config.yaml
arch: "conformer"
model: "sound classifier"
dataset: "read English sentences (LibriTTS-R)"
train_examples: 15625
n_mels: 64
hop_length: 160
input: "log_mel"
spec_augment: false
win_length: 400
targets: ["voice"]
num_classes: 2
norm: "layernorm"
hidden_act: "swiglu"
mlp_ratio: 2.67
head_dim: 32
fused_qkv: false
qk_norm: false
dropout: 0.05
inner_norm: false
subsampling: 4
layers: 6
width: 160
positions: "rope"
kernel_size: 15
label_smoothing: 0.1
loss: "binary_cross_entropy"
init: "kaiming_normal"
residual_init: "zero_last"
optimizer: "muon"
muon_scale: "match_rms_adamw"
learning_rate: 0.0053
momentum: 0.95
nesterov: false
orthogonalizer: "polar_express"
adamw_lr_other_params: 0.0012
max_grad_norm: 0.5
adaptive_grad_clip: 0.05
max_steps: 7800
batch_size: 64
epochs: 31.9
lr_schedule: "linear"
final_lr_fraction: 0.05
warmup_steps: 150
weight_decay: 0.1
adamw_weight_decay_other_params: 0
Rows from block 2 of a small sound classifier, named by matrix and row number. Rows with one number belong to one neuron. Each number is 50 + 15 x the weight over its row's rms, rounded and kept within 0 to 99. All counts start at 0. After the name is the row's rms in percent of the matrix's.
After each neuron's rows are labels from the 100 clips, of 14976, where the neuron reaches its largest size: "top examples" is what is common among them. Only what is clearly more common there than usual is listed. The data: read English sentences (LibriTTS-R). In brackets: how many of the 100.
# gate: first MLP gate (model.blocks.2.ff1.gate.weight, 416x160), inputs 80-159
# fc1: first MLP up (model.blocks.2.ff1.fc1.weight, 416x160), inputs 80-159
# fc2: first MLP down (model.blocks.2.ff1.fc2.weight, 160x416, transposed), outputs 80-159

gate.200 224:70 49 46 75 31 50 39 63 25 65 63 16 36 25 68 58 32 54 51 45 47 44 37 70 42 58 42 43 61 54 59 61 76 59 60 47 67 58 50 57 63 51 25 64 63 49 30 40 71 71 43 23 62 37 85 60 51 36 48 63 31 41 39 63 80 59 45 51 44 36 43 23 61 48 73 51 43 48 55 72
fc1.200 213:44 60 55 51 70 53 87 35 57 41 45 82 56 58 31 54 53 54 57 57 29 47 58 43 88 35 57 67 42 39 46 60 15 14 46 45 44 65 43 33 62 50 62 49 37 56 48 57 31 19 53 58 30 59 45 14 48 53 60 59 67 63 76 38 22 45 62 46 43 78 58 58 46 33 42 39 63 22 32 31
fc2.200 225:57 44 48 75 56 49 61 50 55 61 68 60 67 60 51 31 54 36 45 35 65 96 45 54 25 00 60 61 49 55 46 46 65 50 37 43 55 43 27 52 78 58 52 44 82 60 49 70 50 62 29 60 57 54 62 53 49 25 60 78 81 33 32 52 63 56 28 34 75 25 59 46 50 36 56 57 29 36 73 46
top examples: voice: male (96)

gate.203 043:71 67 65 35 62 36 41 33 60 51 39 52 69 40 39 41 39 54 50 16 14 53 23 84 32 71 59 19 61 71 51 42 66 64 38 54 50 28 47 48 41 45 56 39 16 54 35 44 57 51 44 48 43 62 34 48 37 47 66 49 54 65 48 50 53 33 45 93 73 45 46 78 60 67 62 45 32 44 48 58
fc1.203 044:39 58 48 35 86 33 66 41 57 65 61 48 22 36 54 39 51 77 14 57 43 92 69 21 69 72 52 62 44 47 76 50 51 47 41 50 13 20 59 63 50 47 25 21 47 57 51 44 35 44 64 41 51 43 71 43 74 69 40 63 67 53 75 29 74 53 55 35 68 62 45 52 28 69 68 38 58 56 46 46
fc2.203 038:37 42 50 36 49 36 61 52 49 28 26 64 79 34 69 69 40 34 50 60 40 38 58 44 33 60 48 29 55 63 42 78 32 64 31 31 77 35 71 56 54 47 26 41 75 29 38 62 56 46 55 52 65 45 45 38 38 55 31 52 65 51 47 40 60 48 64 55 34 37 48 65 99 19 68 55 60 58 81 71
top examples: voice: female (86)

gate.235 282:59 37 73 46 33 67 59 48 78 45 41 46 72 68 49 43 55 51 51 43 49 36 69 41 57 62 56 66 88 50 16 74 58 50 57 38 40 57 60 34 57 52 66 40 55 40 19 66 41 58 44 70 58 50 32 40 56 60 54 71 49 91 38 59 68 40 45 40 12 31 35 60 51 52 43 46 56 62 52 47
fc1.235 278:49 68 47 70 52 50 70 48 45 37 44 29 25 53 67 70 57 32 41 65 63 35 36 37 37 43 58 59 29 55 91 45 49 57 61 57 53 61 44 61 40 65 48 62 57 51 58 57 65 35 41 08 40 60 37 77 49 58 71 40 52 18 54 58 40 45 47 42 95 61 53 54 56 63 46 83 44 42 61 61
fc2.235 314:52 55 59 19 43 48 48 80 43 50 30 21 41 59 30 48 59 58 25 36 95 28 57 61 26 12 50 74 60 67 54 43 33 62 60 37 66 74 32 40 73 25 19 48 49 34 65 66 32 42 52 57 62 48 67 77 52 43 64 49 64 31 53 71 26 49 55 38 51 71 37 36 65 48 63 48 38 57 56 57
top examples: voice: female (83)

gate.147 070:56 46 68 60 44 45 58 44 54 50 36 29 67 66 70 33 72 48 45 53 40 43 61 36 50 63 50 57 42 37 35 46 27 43 61 29 33 55 70 40 34 43 44 75 63 40 40 83 51 78 40 69 60 36 42 70 38 43 68 45 49 86 38 33 30 82 30 66 86 38 51 42 61 69 62 69 44 36 55 51
fc1.147 075:59 38 50 57 50 15 47 33 88 38 36 81 57 34 41 45 57 54 32 55 45 29 24 13 74 50 35 36 31 61 65 50 47 80 62 39 50 45 49 60 52 97 40 52 52 70 44 52 64 52 35 58 59 43 47 43 69 50 52 34 56 38 52 39 45 40 47 33 36 49 59 57 26 51 47 55 45 57 63 24
fc2.147 070:74 28 55 34 38 61 68 42 34 58 47 76 37 29 39 66 37 56 59 34 53 66 33 47 58 42 45 48 22 59 57 68 14 61 35 36 34 59 56 75 74 51 37 37 23 67 41 42 55 76 46 73 43 65 44 67 29 35 43 77 39 39 48 33 39 52 19 13 47 54 43 51 48 75 59 34 27 43 57 50
top examples: voice: male (76)

gate.326 034:67 56 67 40 57 55 39 59 37 51 55 40 41 56 33 73 45 56 48 73 60 59 49 57 69 64 35 47 57 55 51 43 70 56 50 61 73 64 46 37 21 48 50 41 39 30 32 40 57 53 33 68 59 68 55 52 44 77 71 28 26 55 73 33 45 57 52 24 41 47 47 43 54 67 63 58 58 72 39 03
fc1.326 036:08 03 34 33 48 61 59 62 60 48 69 56 16 65 27 36 51 67 65 32 38 58 46 70 59 65 28 35 77 55 16 41 47 64 67 48 59 50 53 31 41 42 88 33 49 64 37 41 38 49 79 68 41 65 40 43 46 58 57 32 38 62 65 33 58 47 48 42 47 68 44 43 41 53 59 54 66 53 75 28
fc2.326 027:34 27 36 47 64 47 50 68 54 57 43 51 75 54 52 31 16 28 61 49 54 32 57 28 66 63 67 57 47 50 59 34 83 47 61 39 68 67 35 36 29 60 67 45 46 53 43 41 79 23 47 42 61 18 56 42 80 45 38 51 48 70 30 59 51 68 49 42 76 44 51 54 39 67 70 61 64 44 43 54
top examples: voice: female (87)

gate.154 059:61 53 76 51 22 50 70 43 36 40 69 71 46 91 55 47 57 62 33 45 85 51 68 61 24 51 28 41 67 30 39 35 70 51 48 61 48 38 48 41 54 64 57 48 40 58 53 52 57 53 66 24 48 66 39 66 38 44 65 42 65 72 52 40 41 51 81 43 30 55 68 32 34 69 63 68 47 61 50 67
fc1.154 060:40 53 59 62 64 36 56 40 61 59 46 60 71 17 54 55 54 54 63 21 51 43 61 37 59 57 46 47 34 63 61 72 36 58 43 49 29 63 09 51 49 33 42 50 46 74 38 59 43 30 41 73 60 36 58 47 50 54 46 65 43 15 42 34 60 56 41 63 56 48 40 63 74 25 57 37 49 64 58 42
fc2.154 052:51 39 71 59 48 40 31 50 52 42 49 37 52 57 16 51 40 31 37 59 30 80 15 26 58 57 68 46 59 46 46 43 44 61 49 29 67 41 43 32 39 48 24 39 52 49 41 22 70 49 34 62 64 56 40 59 41 44 39 51 41 61 19 31 69 68 65 60 53 47 40 59 74 79 54 34 35 34 80 49
top examples: voice: male (86)

gate.232 050:53 35 64 65 55 37 58 39 64 73 73 65 40 35 66 50 38 52 54 31 50 36 60 48 28 55 41 50 58 45 55 52 46 37 21 62 35 40 47 26 33 52 52 56 64 56 57 63 79 66 44 78 47 66 58 46 35 62 49 33 32 54 44 55 59 43 24 54 47 32 46 23 41 28 73 54 71 49 41 54
fc1.232 048:49 45 57 51 79 09 55 53 48 79 32 37 63 42 60 50 17 78 79 56 25 57 26 59 36 61 58 57 46 12 45 62 64 54 42 47 42 47 52 32 46 20 65 70 49 51 67 51 65 35 45 68 35 76 57 57 45 32 39 46 28 48 50 56 70 49 58 67 42 56 51 37 38 36 80 64 03 26 53 75
fc2.232 052:81 40 57 49 59 54 44 47 51 29 70 75 21 54 12 77 70 29 39 50 65 69 51 43 50 69 57 67 52 52 57 62 25 47 61 35 50 70 32 70 44 43 27 23 44 40 59 39 48 65 59 36 17 42 31 14 41 72 43 66 72 66 39 42 27 58 63 52 59 51 43 39 59 55 52 35 52 50 57 69
top examples: voice: female (86)

gate.140 145:33 33 47 44 47 67 56 45 59 22 42 74 57 64 29 67 55 48 25 62 71 54 34 44 85 44 50 35 55 54 34 35 44 34 60 22 39 68 59 42 33 37 48 67 31 46 53 64 60 44 31 36 63 77 55 39 42 50 37 25 67 53 76 67 57 52 36 76 64 68 25 60 41 25 50 53 87 35 55 56
fc1.140 128:34 48 55 63 53 47 36 59 34 53 58 54 58 57 68 37 86 44 47 62 42 34 33 61 32 57 25 71 28 51 32 42 56 36 55 41 51 52 41 71 74 39 37 63 50 53 61 70 30 41 41 63 37 43 57 52 36 46 64 76 75 53 39 21 46 49 45 28 45 66 66 25 33 52 38 65 57 64 25 47
fc2.140 114:52 49 37 49 37 25 30 65 47 30 53 69 61 51 53 51 57 42 71 46 33 50 55 57 66 63 69 49 73 45 36 49 37 44 56 38 49 48 57 38 45 73 65 43 44 52 24 12 55 77 56 51 42 29 56 44 59 66 56 36 31 61 48 62 31 42 69 72 40 28 37 73 58 61 15 37 49 79 18 33
top examples: voice: female (93)

gate.353 060:32 21 33 49 41 56 56 36 51 39 54 71 46 31 51 45 55 40 29 69 40 38 58 52 62 47 55 51 62 70 54 30 76 25 50 57 52 62 56 31 57 58 45 34 66 63 54 33 55 49 41 18 47 14 40 59 36 35 59 31 49 46 38 53 35 54 41 58 45 68 50 75 57 78 20 54 65 19 57 26
fc1.353 054:30 42 50 45 57 31 50 44 73 31 39 72 41 46 66 43 68 45 40 58 41 44 53 54 52 75 53 54 54 75 36 61 69 59 49 55 39 64 43 58 28 36 70 30 60 43 53 14 60 67 46 40 47 13 65 47 57 29 55 44 43 46 24 61 60 58 18 41 37 65 39 65 23 71 45 56 67 13 62 44
fc2.353 056:33 34 75 11 74 47 36 79 38 62 43 39 43 76 37 50 31 63 51 53 65 39 57 41 56 36 63 32 54 33 81 68 31 62 45 47 61 65 47 49 65 42 25 17 47 46 46 53 17 72 66 46 29 50 36 37 47 43 42 50 41 42 39 33 45 55 38 39 64 49 53 49 10 41 57 57 70 65 44 56
top examples: voice: male (75)

gate.172 328:64 50 67 71 79 80 42 49 46 52 81 39 28 52 71 33 29 64 58 54 14 65 37 81 50 86 35 57 74 46 52 53 60 69 38 49 32 64 40 38 47 60 64 33 23 57 35 46 70 67 77 38 80 37 77 67 49 37 16 68 52 57 53 42 58 45 58 48 22 33 62 29 38 52 45 36 60 30 37 56
fc1.172 358:30 58 29 45 24 48 40 60 49 36 25 45 68 41 37 68 59 36 48 58 75 56 47 18 49 23 73 36 38 76 48 47 43 31 33 55 62 50 64 66 46 48 33 79 64 42 64 44 21 29 31 63 60 52 35 31 63 53 91 29 54 33 48 63 33 56 37 62 84 53 51 61 62 61 58 69 31 69 54 53
fc2.172 315:52 55 32 69 48 53 27 70 29 41 57 32 79 45 40 44 42 41 74 48 48 44 39 40 42 65 40 28 66 52 36 47 40 56 62 42 48 47 54 49 28 90 69 77 39 66 62 50 56 45 56 50 31 73 66 67 70 75 21 31 69 32 65 56 52 58 52 35 26 46 42 45 44 44 52 36 51 63 16 32
top examples: voice: male (92)

gate.202 056:64 50 42 51 49 40 26 21 68 24 49 58 48 52 62 56 42 64 57 62 24 57 36 70 43 46 57 32 34 71 39 62 38 38 59 83 54 36 51 38 43 26 61 46 36 50 60 50 71 33 72 19 48 37 52 42 31 38 21 60 45 75 51 42 53 33 37 38 43 35 56 66 36 34 63 45 22 47 69 48
fc1.202 055:63 71 30 56 32 47 44 54 39 62 50 45 41 44 20 61 62 44 51 37 51 54 47 32 32 53 86 53 46 54 43 44 02 43 74 48 48 64 58 64 60 75 56 69 54 49 61 82 24 15 48 66 63 74 72 42 27 68 49 60 59 72 50 18 32 70 42 58 43 59 47 60 92 49 42 65 69 54 61 48
fc2.202 051:42 31 35 35 54 61 57 54 51 30 28 75 42 44 49 38 60 25 18 24 61 60 36 27 51 46 37 66 54 44 58 45 25 57 57 62 63 50 52 71 46 39 24 44 37 69 37 57 30 61 73 47 70 54 48 56 56 75 64 62 29 66 56 26 57 42 44 80 60 68 73 53 50 65 50 42 32 48 44 45
top examples: voice: male (81)

gate.302 048:34 61 45 26 61 50 26 50 48 46 48 38 41 33 45 29 60 18 71 52 65 35 60 52 85 53 37 44 48 61 43 53 35 42 56 52 61 24 52 68 30 42 55 65 34 57 55 88 55 25 70 39 46 59 69 60 73 52 95 44 26 23 62 70 64 51 32 41 52 48 52 78 25 63 64 53 54 43 52 18
fc1.302 046:38 31 57 54 28 50 52 55 35 47 29 53 70 35 40 38 33 73 44 48 29 88 44 71 50 41 74 38 81 19 30 71 43 53 42 27 40 64 48 30 65 46 35 47 34 43 25 59 39 48 44 65 57 31 52 52 18 42 41 76 58 80 40 47 41 19 56 56 43 47 45 70 35 72 63 60 47 44 55 68
fc2.302 042:45 56 46 47 56 50 33 49 50 55 28 60 30 72 71 68 20 44 52 42 45 52 44 44 62 42 71 61 36 39 48 74 38 41 68 43 34 53 52 50 38 25 53 79 67 06 65 47 37 40 79 56 46 67 31 32 63 56 45 53 71 58 62 56 55 64 74 69 47 54 14 50 51 42 49 48 59 74 49 27
top examples: voice: male (79)

gate.324 270:87 47 51 30 27 74 45 58 63 43 44 38 56 53 62 50 19 39 60 48 48 71 72 44 55 51 46 67 70 40 65 57 61 19 44 60 51 50 49 31 39 55 42 82 67 58 06 54 40 28 31 60 43 64 63 54 62 54 66 57 64 90 49 50 52 54 37 34 53 46 56 61 46 37 53 70 42 57 45 68
fc1.324 277:38 40 32 35 65 48 83 37 76 39 37 57 60 42 34 61 88 64 62 58 50 45 35 42 65 19 67 62 25 57 39 70 54 39 39 40 51 63 50 58 68 50 56 16 31 65 76 39 23 36 57 63 45 39 63 36 65 60 74 38 63 63 66 44 72 27 51 70 58 58 74 51 53 69 31 53 60 51 60 12
fc2.324 337:48 66 49 78 42 38 33 31 75 84 59 41 51 38 68 60 27 29 47 40 27 49 34 47 30 50 69 50 42 30 27 62 43 56 49 42 31 22 44 48 64 75 46 53 41 66 50 52 56 43 28 50 43 36 55 47 49 44 62 50 76 64 48 52 49 34 56 45 61 25 62 39 39 12 39 64 68 61 25 60
top examples: voice: female (86)

gate.362 084:42 52 46 37 61 39 38 46 44 78 69 30 58 61 64 73 57 47 34 53 72 16 62 44 62 32 55 53 50 74 46 54 58 52 48 44 37 41 67 30 60 38 63 66 53 32 44 40 59 46 39 34 23 64 66 33 46 57 69 74 52 37 65 60 39 80 62 34 41 53 41 55 39 50 34 32 50 59 67 41
fc1.362 082:28 48 44 66 40 35 65 37 62 66 45 35 38 66 37 68 51 29 39 58 65 55 24 14 66 32 72 62 39 65 44 58 22 25 29 31 45 38 47 37 46 41 62 66 70 79 60 57 44 71 50 52 29 40 62 29 52 51 72 57 46 48 47 46 43 49 55 50 37 67 53 48 38 32 46 45 23 57 53 28
fc2.362 102:80 52 56 55 47 39 39 51 36 63 41 36 56 30 36 46 47 33 71 73 48 50 48 38 43 57 42 34 31 53 48 51 66 50 50 68 49 50 56 37 48 38 73 53 32 53 22 37 60 55 70 59 70 64 58 45 62 53 64 51 71 50 67 43 31 27 30 37 52 41 67 56 47 90 75 42 25 46 32 55
top examples: voice: male (77)

gate.198 482:31 37 44 33 49 34 63 37 68 68 23 73 54 49 46 62 41 50 71 46 36 36 56 39 50 74 50 11 83 63 40 76 42 61 52 39 37 59 43 22 53 54 51 39 49 33 49 45 16 73 58 63 40 40 48 42 49 50 59 51 44 82 43 50 72 34 63 55 09 45 40 43 63 57 64 51 54 66 59 36
fc1.198 482:82 59 61 59 48 64 33 57 35 38 91 31 51 45 56 37 56 46 23 39 58 63 52 65 37 34 52 89 19 33 62 18 54 43 52 73 56 39 57 67 36 41 49 61 53 70 38 59 83 39 49 39 63 53 55 51 48 53 31 50 49 30 58 39 36 62 41 49 84 61 65 48 37 52 33 46 41 48 44 60
fc2.198 535:70 64 76 44 31 44 53 79 45 46 20 28 24 57 65 62 73 64 62 54 45 28 46 85 28 22 56 73 29 56 32 58 07 28 62 45 57 67 52 58 78 48 31 53 51 42 47 71 61 25 51 37 48 42 43 33 53 79 48 46 68 49 62 68 41 41 43 48 61 75 59 50 44 18 28 42 38 52 60 63
top examples: voice: female (99)

gate.354 246:62 20 31 39 27 59 57 59 03 60 56 94 62 54 31 59 35 45 49 51 62 15 53 32 50 53 41 53 52 54 47 58 76 77 50 44 38 55 50 63 79 45 46 60 64 31 43 50 42 71 38 64 52 39 59 36 45 50 47 54 38 77 21 70 56 33 53 32 20 72 43 58 57 52 44 52 54 58 43 76
fc1.354 220:45 30 66 59 30 51 14 34 49 42 58 42 32 40 34 27 46 38 41 37 19 62 44 54 13 66 44 71 49 50 61 57 34 25 70 65 46 37 43 47 50 55 59 31 57 20 50 68 61 06 70 38 30 56 21 53 46 49 43 75 54 58 49 34 42 77 37 56 45 69 38 45 62 69 45 54 39 44 65 47
fc2.354 255:50 34 45 48 42 76 31 45 56 56 40 62 49 36 47 33 39 66 44 40 54 40 65 60 55 58 51 80 93 56 47 57 68 47 33 75 60 62 53 36 46 86 62 37 61 50 31 32 74 39 52 51 47 60 25 73 44 59 46 31 58 57 71 59 53 69 44 46 49 32 50 50 29 63 69 60 40 73 57 46
top examples: voice: female (85)

gate.392 036:49 39 60 64 22 48 47 67 62 41 32 58 44 47 32 52 55 68 77 44 66 54 45 50 47 43 44 49 51 33 48 45 60 54 55 67 46 31 31 77 22 41 65 61 27 36 56 72 59 56 61 48 52 34 42 65 32 63 40 33 39 54 46 60 72 56 74 55 59 53 44 25 41 48 58 66 39 49 50 56
fc1.392 037:62 45 61 51 69 56 56 47 55 39 53 60 22 49 50 28 37 51 60 60 76 36 58 66 59 55 52 51 77 29 38 76 39 43 40 36 73 48 35 55 76 54 46 67 51 30 02 39 12 38 56 49 45 31 58 49 36 21 48 60 64 59 37 58 78 59 40 35 49 54 51 59 77 36 71 60 57 20 60 79
fc2.392 027:90 58 50 42 35 58 53 39 49 48 58 44 70 56 52 31 31 22 51 67 48 72 48 56 38 69 51 51 74 44 76 46 47 31 10 43 20 28 32 42 48 45 50 38 36 55 44 48 40 47 62 26 60 63 46 21 41 83 82 27 70 68 35 29 50 48 61 43 54 44 40 32 39 38 63 73 42 35 79 30
top examples: voice: male (81)

gate.157 122:50 81 58 65 65 11 51 54 19 75 65 66 48 66 61 79 54 56 85 64 47 55 45 52 67 45 43 48 72 45 39 74 44 46 59 53 61 58 48 42 38 67 27 50 51 55 54 42 44 56 57 62 61 39 52 44 32 44 51 46 47 59 42 58 48 32 64 64 30 62 43 70 82 27 31 56 44 45 28 68
fc1.157 120:62 76 55 52 41 19 76 53 70 72 61 38 55 58 70 57 50 39 52 64 56 52 50 32 83 66 38 40 55 36 80 58 60 48 36 52 47 69 30 33 52 47 59 61 50 41 36 25 35 76 59 71 72 57 41 61 42 36 48 50 39 44 44 84 47 50 61 61 23 52 47 34 96 35 73 71 50 38 49 54
fc2.157 119:52 44 38 40 36 56 41 64 62 30 56 57 52 32 04 32 65 62 36 38 56 49 20 53 51 48 50 44 53 55 72 64 56 59 58 72 63 45 65 31 59 54 32 34 34 52 36 55 74 60 64 75 71 44 72 44 22 29 64 14 34 54 50 49 49 56 64 31 39 56 35 84 39 72 52 61 64 51 38 39
top examples: voice: male (81)

gate.214 048:40 45 42 67 62 29 57 52 61 48 38 27 52 71 53 52 60 39 25 35 63 50 86 67 37 42 67 55 49 66 70 38 67 53 54 45 53 38 31 47 53 19 51 57 25 40 25 55 59 64 54 73 48 14 24 73 28 17 21 41 46 44 37 56 49 30 70 60 50 33 47 73 50 31 25 53 41 56 58 48
fc1.214 053:34 37 42 39 61 53 26 47 42 55 35 55 44 82 53 42 29 62 75 69 34 13 51 62 32 55 46 48 38 52 32 36 60 61 39 45 49 75 49 35 59 44 33 25 54 62 20 48 68 30 53 44 62 30 56 33 63 59 46 66 66 24 50 39 57 57 52 44 51 37 63 38 55 67 58 28 32 53 57 37
fc2.214 046:33 52 86 72 25 33 53 39 61 39 38 60 35 70 42 56 44 41 23 37 63 43 49 56 22 48 75 51 38 40 21 48 28 22 74 62 51 45 26 61 50 32 54 79 51 37 80 48 60 42 49 48 66 12 66 39 34 80 67 53 23 32 45 43 63 57 68 73 45 47 38 43 75 61 22 58 43 40 53 48
top examples: voice: male (96)