From a checkpoint of a small sound classifier.
Training: batches of 64, held-out accuracy 98%.
Rows from block 3 of a small sound classifier, named by matrix and row number. Rows with one number belong to one neuron. Each number is 50 + 10 x the weight over its row's rms, rounded and kept within 0 to 99. All counts start at 0.
After each neuron's rows are labels from the 100 clips, of 14976, where the neuron reaches its largest size: "responds to" is what is common among them. Only what is clearly more common there than usual is listed. The data: read English sentences (LibriTTS-R). In brackets: how many of the 100.
# gate: second MLP gate (model.blocks.3.mlp.gate.weight, 416x160), inputs 0-53
# fc1: second MLP up (model.blocks.3.mlp.fc1.weight, 416x160), inputs 0-53
# fc2: second MLP down (model.blocks.3.mlp.fc2.weight, 160x416, transposed), outputs 0-53

gate.79:51 54 49 64 41 56 59 32 27 74 58 44 62 54 50 51 59 55 72 52 45 47 59 41 39 56 57 48 62 35 59 44 50 51 45 52 61 43 55 54 49 48 51 53 49 39 55 58 54 58 50 38 62 48
fc1.79:63 51 43 53 57 49 48 41 42 78 58 50 45 40 66 40 46 40 40 42 61 53 37 49 58 48 63 55 60 38 65 55 60 54 61 53 56 48 35 37 61 46 40 35 33 49 44 56 71 53 51 39 59 46
fc2.79:57 53 41 53 47 30 38 45 77 59 46 69 42 66 51 31 33 52 44 34 46 57 33 65 78 59 43 47 44 51 29 59 61 63 43 63 51 49 45 59 34 49 47 53 49 35 43 59 50 45 53 72 49 46
responds to: voice: female (92)

gate.169:44 44 51 62 32 41 40 59 54 38 56 66 49 74 41 56 61 51 57 50 31 37 68 44 60 53 44 48 75 48 58 51 54 61 51 49 50 48 50 48 49 55 68 48 48 51 55 38 51 55 52 43 33 46
fc1.169:45 55 51 45 55 43 48 41 47 30 36 28 52 55 53 52 41 50 69 58 54 53 55 35 40 55 39 69 56 67 50 38 63 70 60 61 57 55 48 48 45 49 69 58 60 59 42 23 39 56 75 50 61 42
fc2.169:43 57 67 45 51 49 65 41 54 48 58 32 56 50 66 44 69 40 56 58 51 55 50 39 52 45 43 60 47 46 55 57 48 64 45 49 65 54 59 62 50 48 57 52 62 36 45 43 46 73 38 44 56 55
responds to: voice: male (75)

gate.108:58 64 49 53 55 47 64 38 37 57 40 61 51 67 43 54 74 66 54 52 47 45 40 42 47 64 53 42 48 48 42 49 66 60 52 56 41 54 45 34 66 45 44 53 47 54 51 55 52 52 61 41 43 53
fc1.108:60 51 61 52 48 59 50 56 56 45 42 57 44 53 31 55 76 26 43 38 78 50 59 54 45 42 56 50 45 50 52 48 49 46 56 50 39 44 55 58 27 64 63 33 44 40 76 58 33 55 50 44 48 55
fc2.108:57 42 40 45 50 56 45 54 41 43 57 66 46 47 52 67 51 42 58 60 53 55 41 40 36 48 46 34 67 37 56 65 60 69 59 42 49 38 54 46 62 50 45 51 47 45 46 37 48 62 56 45 68 59
responds to: voice: female (85)

gate.286:66 55 58 53 61 66 53 70 29 48 57 53 32 43 55 41 44 60 45 49 58 39 77 50 31 59 66 59 38 38 44 53 55 59 50 53 49 42 58 43 44 65 51 56 48 59 40 41 43 38 48 48 47 41
fc1.286:53 62 63 35 33 69 46 43 58 46 52 35 42 40 41 38 50 57 44 57 54 59 62 50 31 48 55 64 44 59 46 61 34 50 45 43 52 46 44 39 63 49 62 52 45 60 44 69 54 59 41 35 65 53
fc2.286:48 48 49 49 57 69 44 58 40 55 52 53 68 45 30 50 64 49 64 63 69 39 78 60 58 59 47 61 61 50 40 47 68 58 32 48 56 48 51 62 50 37 48 51 47 48 56 26 46 49 53 38 64 31
responds to: voice: female (84)

gate.102:36 43 44 44 49 61 48 60 63 46 42 48 44 48 37 42 56 46 42 58 67 53 45 60 45 38 58 61 37 62 44 34 36 57 60 54 48 63 28 45 61 57 44 28 56 41 43 52 42 61 53 50 50 55
fc1.102:54 46 50 52 57 48 52 45 47 51 62 66 52 51 66 39 66 70 48 33 52 32 37 29 72 54 60 46 31 43 77 69 58 61 61 59 48 44 48 57 54 49 41 45 47 33 46 49 41 51 57 44 34 53
fc2.102:32 32 35 47 40 53 51 46 47 39 55 58 51 56 51 49 49 48 41 26 51 64 64 65 63 47 57 53 54 39 28 39 49 44 62 51 60 41 51 55 34 53 28 54 63 56 57 59 43 40 56 57 77 53
responds to: voice: female (81)

gate.406:58 49 48 36 70 41 47 40 37 52 61 49 60 35 56 48 48 44 35 54 64 65 68 48 59 45 42 47 61 48 54 62 69 54 28 42 68 50 63 46 46 48 37 56 46 54 51 52 45 60 40 59 70 51
fc1.406:48 55 42 60 56 65 58 56 59 63 62 55 49 58 40 51 58 56 65 38 44 43 25 56 44 50 59 44 42 52 42 47 48 43 63 65 48 40 43 63 38 49 53 39 47 58 40 67 47 42 53 45 54 45
fc2.406:52 68 36 63 55 28 64 44 41 48 35 22 51 57 44 45 45 46 28 49 49 52 40 44 59 52 34 47 49 47 49 39 57 56 47 51 36 59 38 49 61 27 48 73 43 49 49 42 62 42 55 43 22 54
responds to: voice: female (79)

gate.343:49 37 45 55 57 59 71 44 53 49 50 70 53 56 49 60 45 44 45 66 40 29 66 59 42 45 35 57 58 61 48 57 48 65 57 51 48 55 45 39 68 42 30 38 38 70 64 63 53 56 50 49 42 45
fc1.343:43 46 55 56 47 33 55 48 39 32 65 39 63 64 47 62 38 53 49 47 33 51 44 61 71 38 56 48 37 60 43 61 60 44 47 58 51 50 57 48 59 61 55 49 53 46 41 52 38 55 43 34 38 51
fc2.343:59 53 59 57 53 34 40 47 57 33 43 54 46 37 69 44 52 50 52 63 55 49 48 55 46 51 56 28 45 39 47 34 41 54 45 53 55 56 41 68 36 37 45 49 45 63 51 61 57 27 43 56 68 50
responds to: voice: male (73)

gate.134:56 55 42 65 22 44 41 56 56 55 44 52 42 39 50 52 45 44 36 62 49 59 61 63 53 55 50 51 41 62 39 58 37 44 64 49 56 52 62 45 60 37 38 54 67 51 55 64 59 36 48 47 62 36
fc1.134:56 58 42 36 57 57 37 59 43 52 46 63 39 51 50 53 57 51 41 56 37 62 76 61 66 37 47 38 62 42 49 76 68 31 45 52 47 52 77 48 47 39 50 45 70 65 67 62 38 38 37 44 55 47
fc2.134:45 33 50 61 58 39 69 47 47 58 72 63 69 40 43 54 31 43 46 59 51 63 54 58 45 56 29 34 33 40 65 58 39 46 40 53 47 56 47 35 52 53 53 33 54 46 57 42 57 51 38 63 54 56
responds to: voice: female (79)

gate.221:61 69 41 58 53 67 50 53 52 56 45 56 73 62 38 51 40 71 48 54 46 43 44 69 35 56 65 54 28 37 43 42 48 35 41 46 64 41 35 41 62 44 74 57 40 55 47 37 45 69 70 48 55 58
fc1.221:63 63 43 58 56 20 40 34 40 42 34 36 52 50 40 55 63 55 54 51 39 51 48 56 55 67 39 54 57 54 58 55 58 34 55 40 47 66 60 55 60 41 56 52 52 39 65 43 46 59 55 57 33 52
fc2.221:54 54 42 40 40 37 58 25 62 50 54 25 55 54 59 40 53 50 62 71 46 36 30 34 63 59 40 49 54 46 60 37 50 52 63 45 54 59 52 42 62 37 44 50 47 53 51 42 33 48 56 61 47 30
responds to: voice: male (74)

gate.110:48 50 52 51 51 61 44 61 50 60 48 44 36 53 44 64 68 64 48 48 42 47 41 66 63 68 47 52 55 41 52 71 50 67 50 40 55 40 54 44 59 47 76 36 56 59 42 47 51 56 45 48 44 41
fc1.110:58 57 50 39 64 55 53 45 56 49 62 55 46 46 47 34 53 51 48 45 50 60 69 41 31 21 62 51 51 32 39 30 59 46 48 57 55 44 56 67 42 54 38 67 51 41 55 51 41 66 44 47 53 53
fc2.110:57 57 73 43 60 74 46 48 39 51 59 34 48 41 55 48 55 68 29 50 41 42 54 55 46 52 44 62 45 65 53 60 48 50 67 57 45 48 47 58 65 47 54 50 52 48 47 53 46 47 42 55 51 45
responds to: voice: male (91)

gate.253:49 57 39 35 50 52 25 66 42 67 58 65 56 51 53 39 34 69 61 42 58 62 56 42 52 49 55 52 58 60 38 46 57 47 68 61 57 49 62 55 50 47 48 61 61 51 55 63 28 55 61 46 75 59
fc1.253:48 45 44 40 62 60 48 53 51 54 56 25 35 48 63 49 45 53 54 52 53 47 47 53 48 43 34 47 45 55 42 67 61 40 50 57 66 54 79 58 25 35 50 44 54 52 74 39 42 38 62 47 65 55
fc2.253:47 59 75 58 57 59 45 37 46 61 45 27 60 40 44 35 49 54 55 55 59 61 53 45 54 53 34 34 41 79 51 54 39 70 43 42 60 49 49 62 53 65 55 49 46 53 55 47 52 45 52 29 36 58
responds to: voice: female (80)

gate.332:39 32 58 28 51 65 55 54 54 59 49 45 28 46 35 71 38 37 49 54 58 39 52 47 46 46 53 58 42 34 53 67 46 54 63 46 53 34 53 62 33 55 51 59 50 68 58 55 46 61 69 63 40 41
fc1.332:55 37 58 55 47 45 49 76 60 53 42 60 55 28 51 61 57 48 37 56 37 47 35 34 57 57 56 32 36 52 65 50 59 49 45 54 46 33 44 46 40 37 60 54 49 55 59 57 51 37 53 28 33 62
fc2.332:62 68 38 42 50 44 51 51 50 61 65 61 61 56 57 43 76 60 47 51 51 31 73 59 36 56 55 48 50 44 53 47 47 55 54 57 35 43 57 61 64 56 44 45 58 51 46 62 32 62 53 40 67 48
responds to: voice: female (82)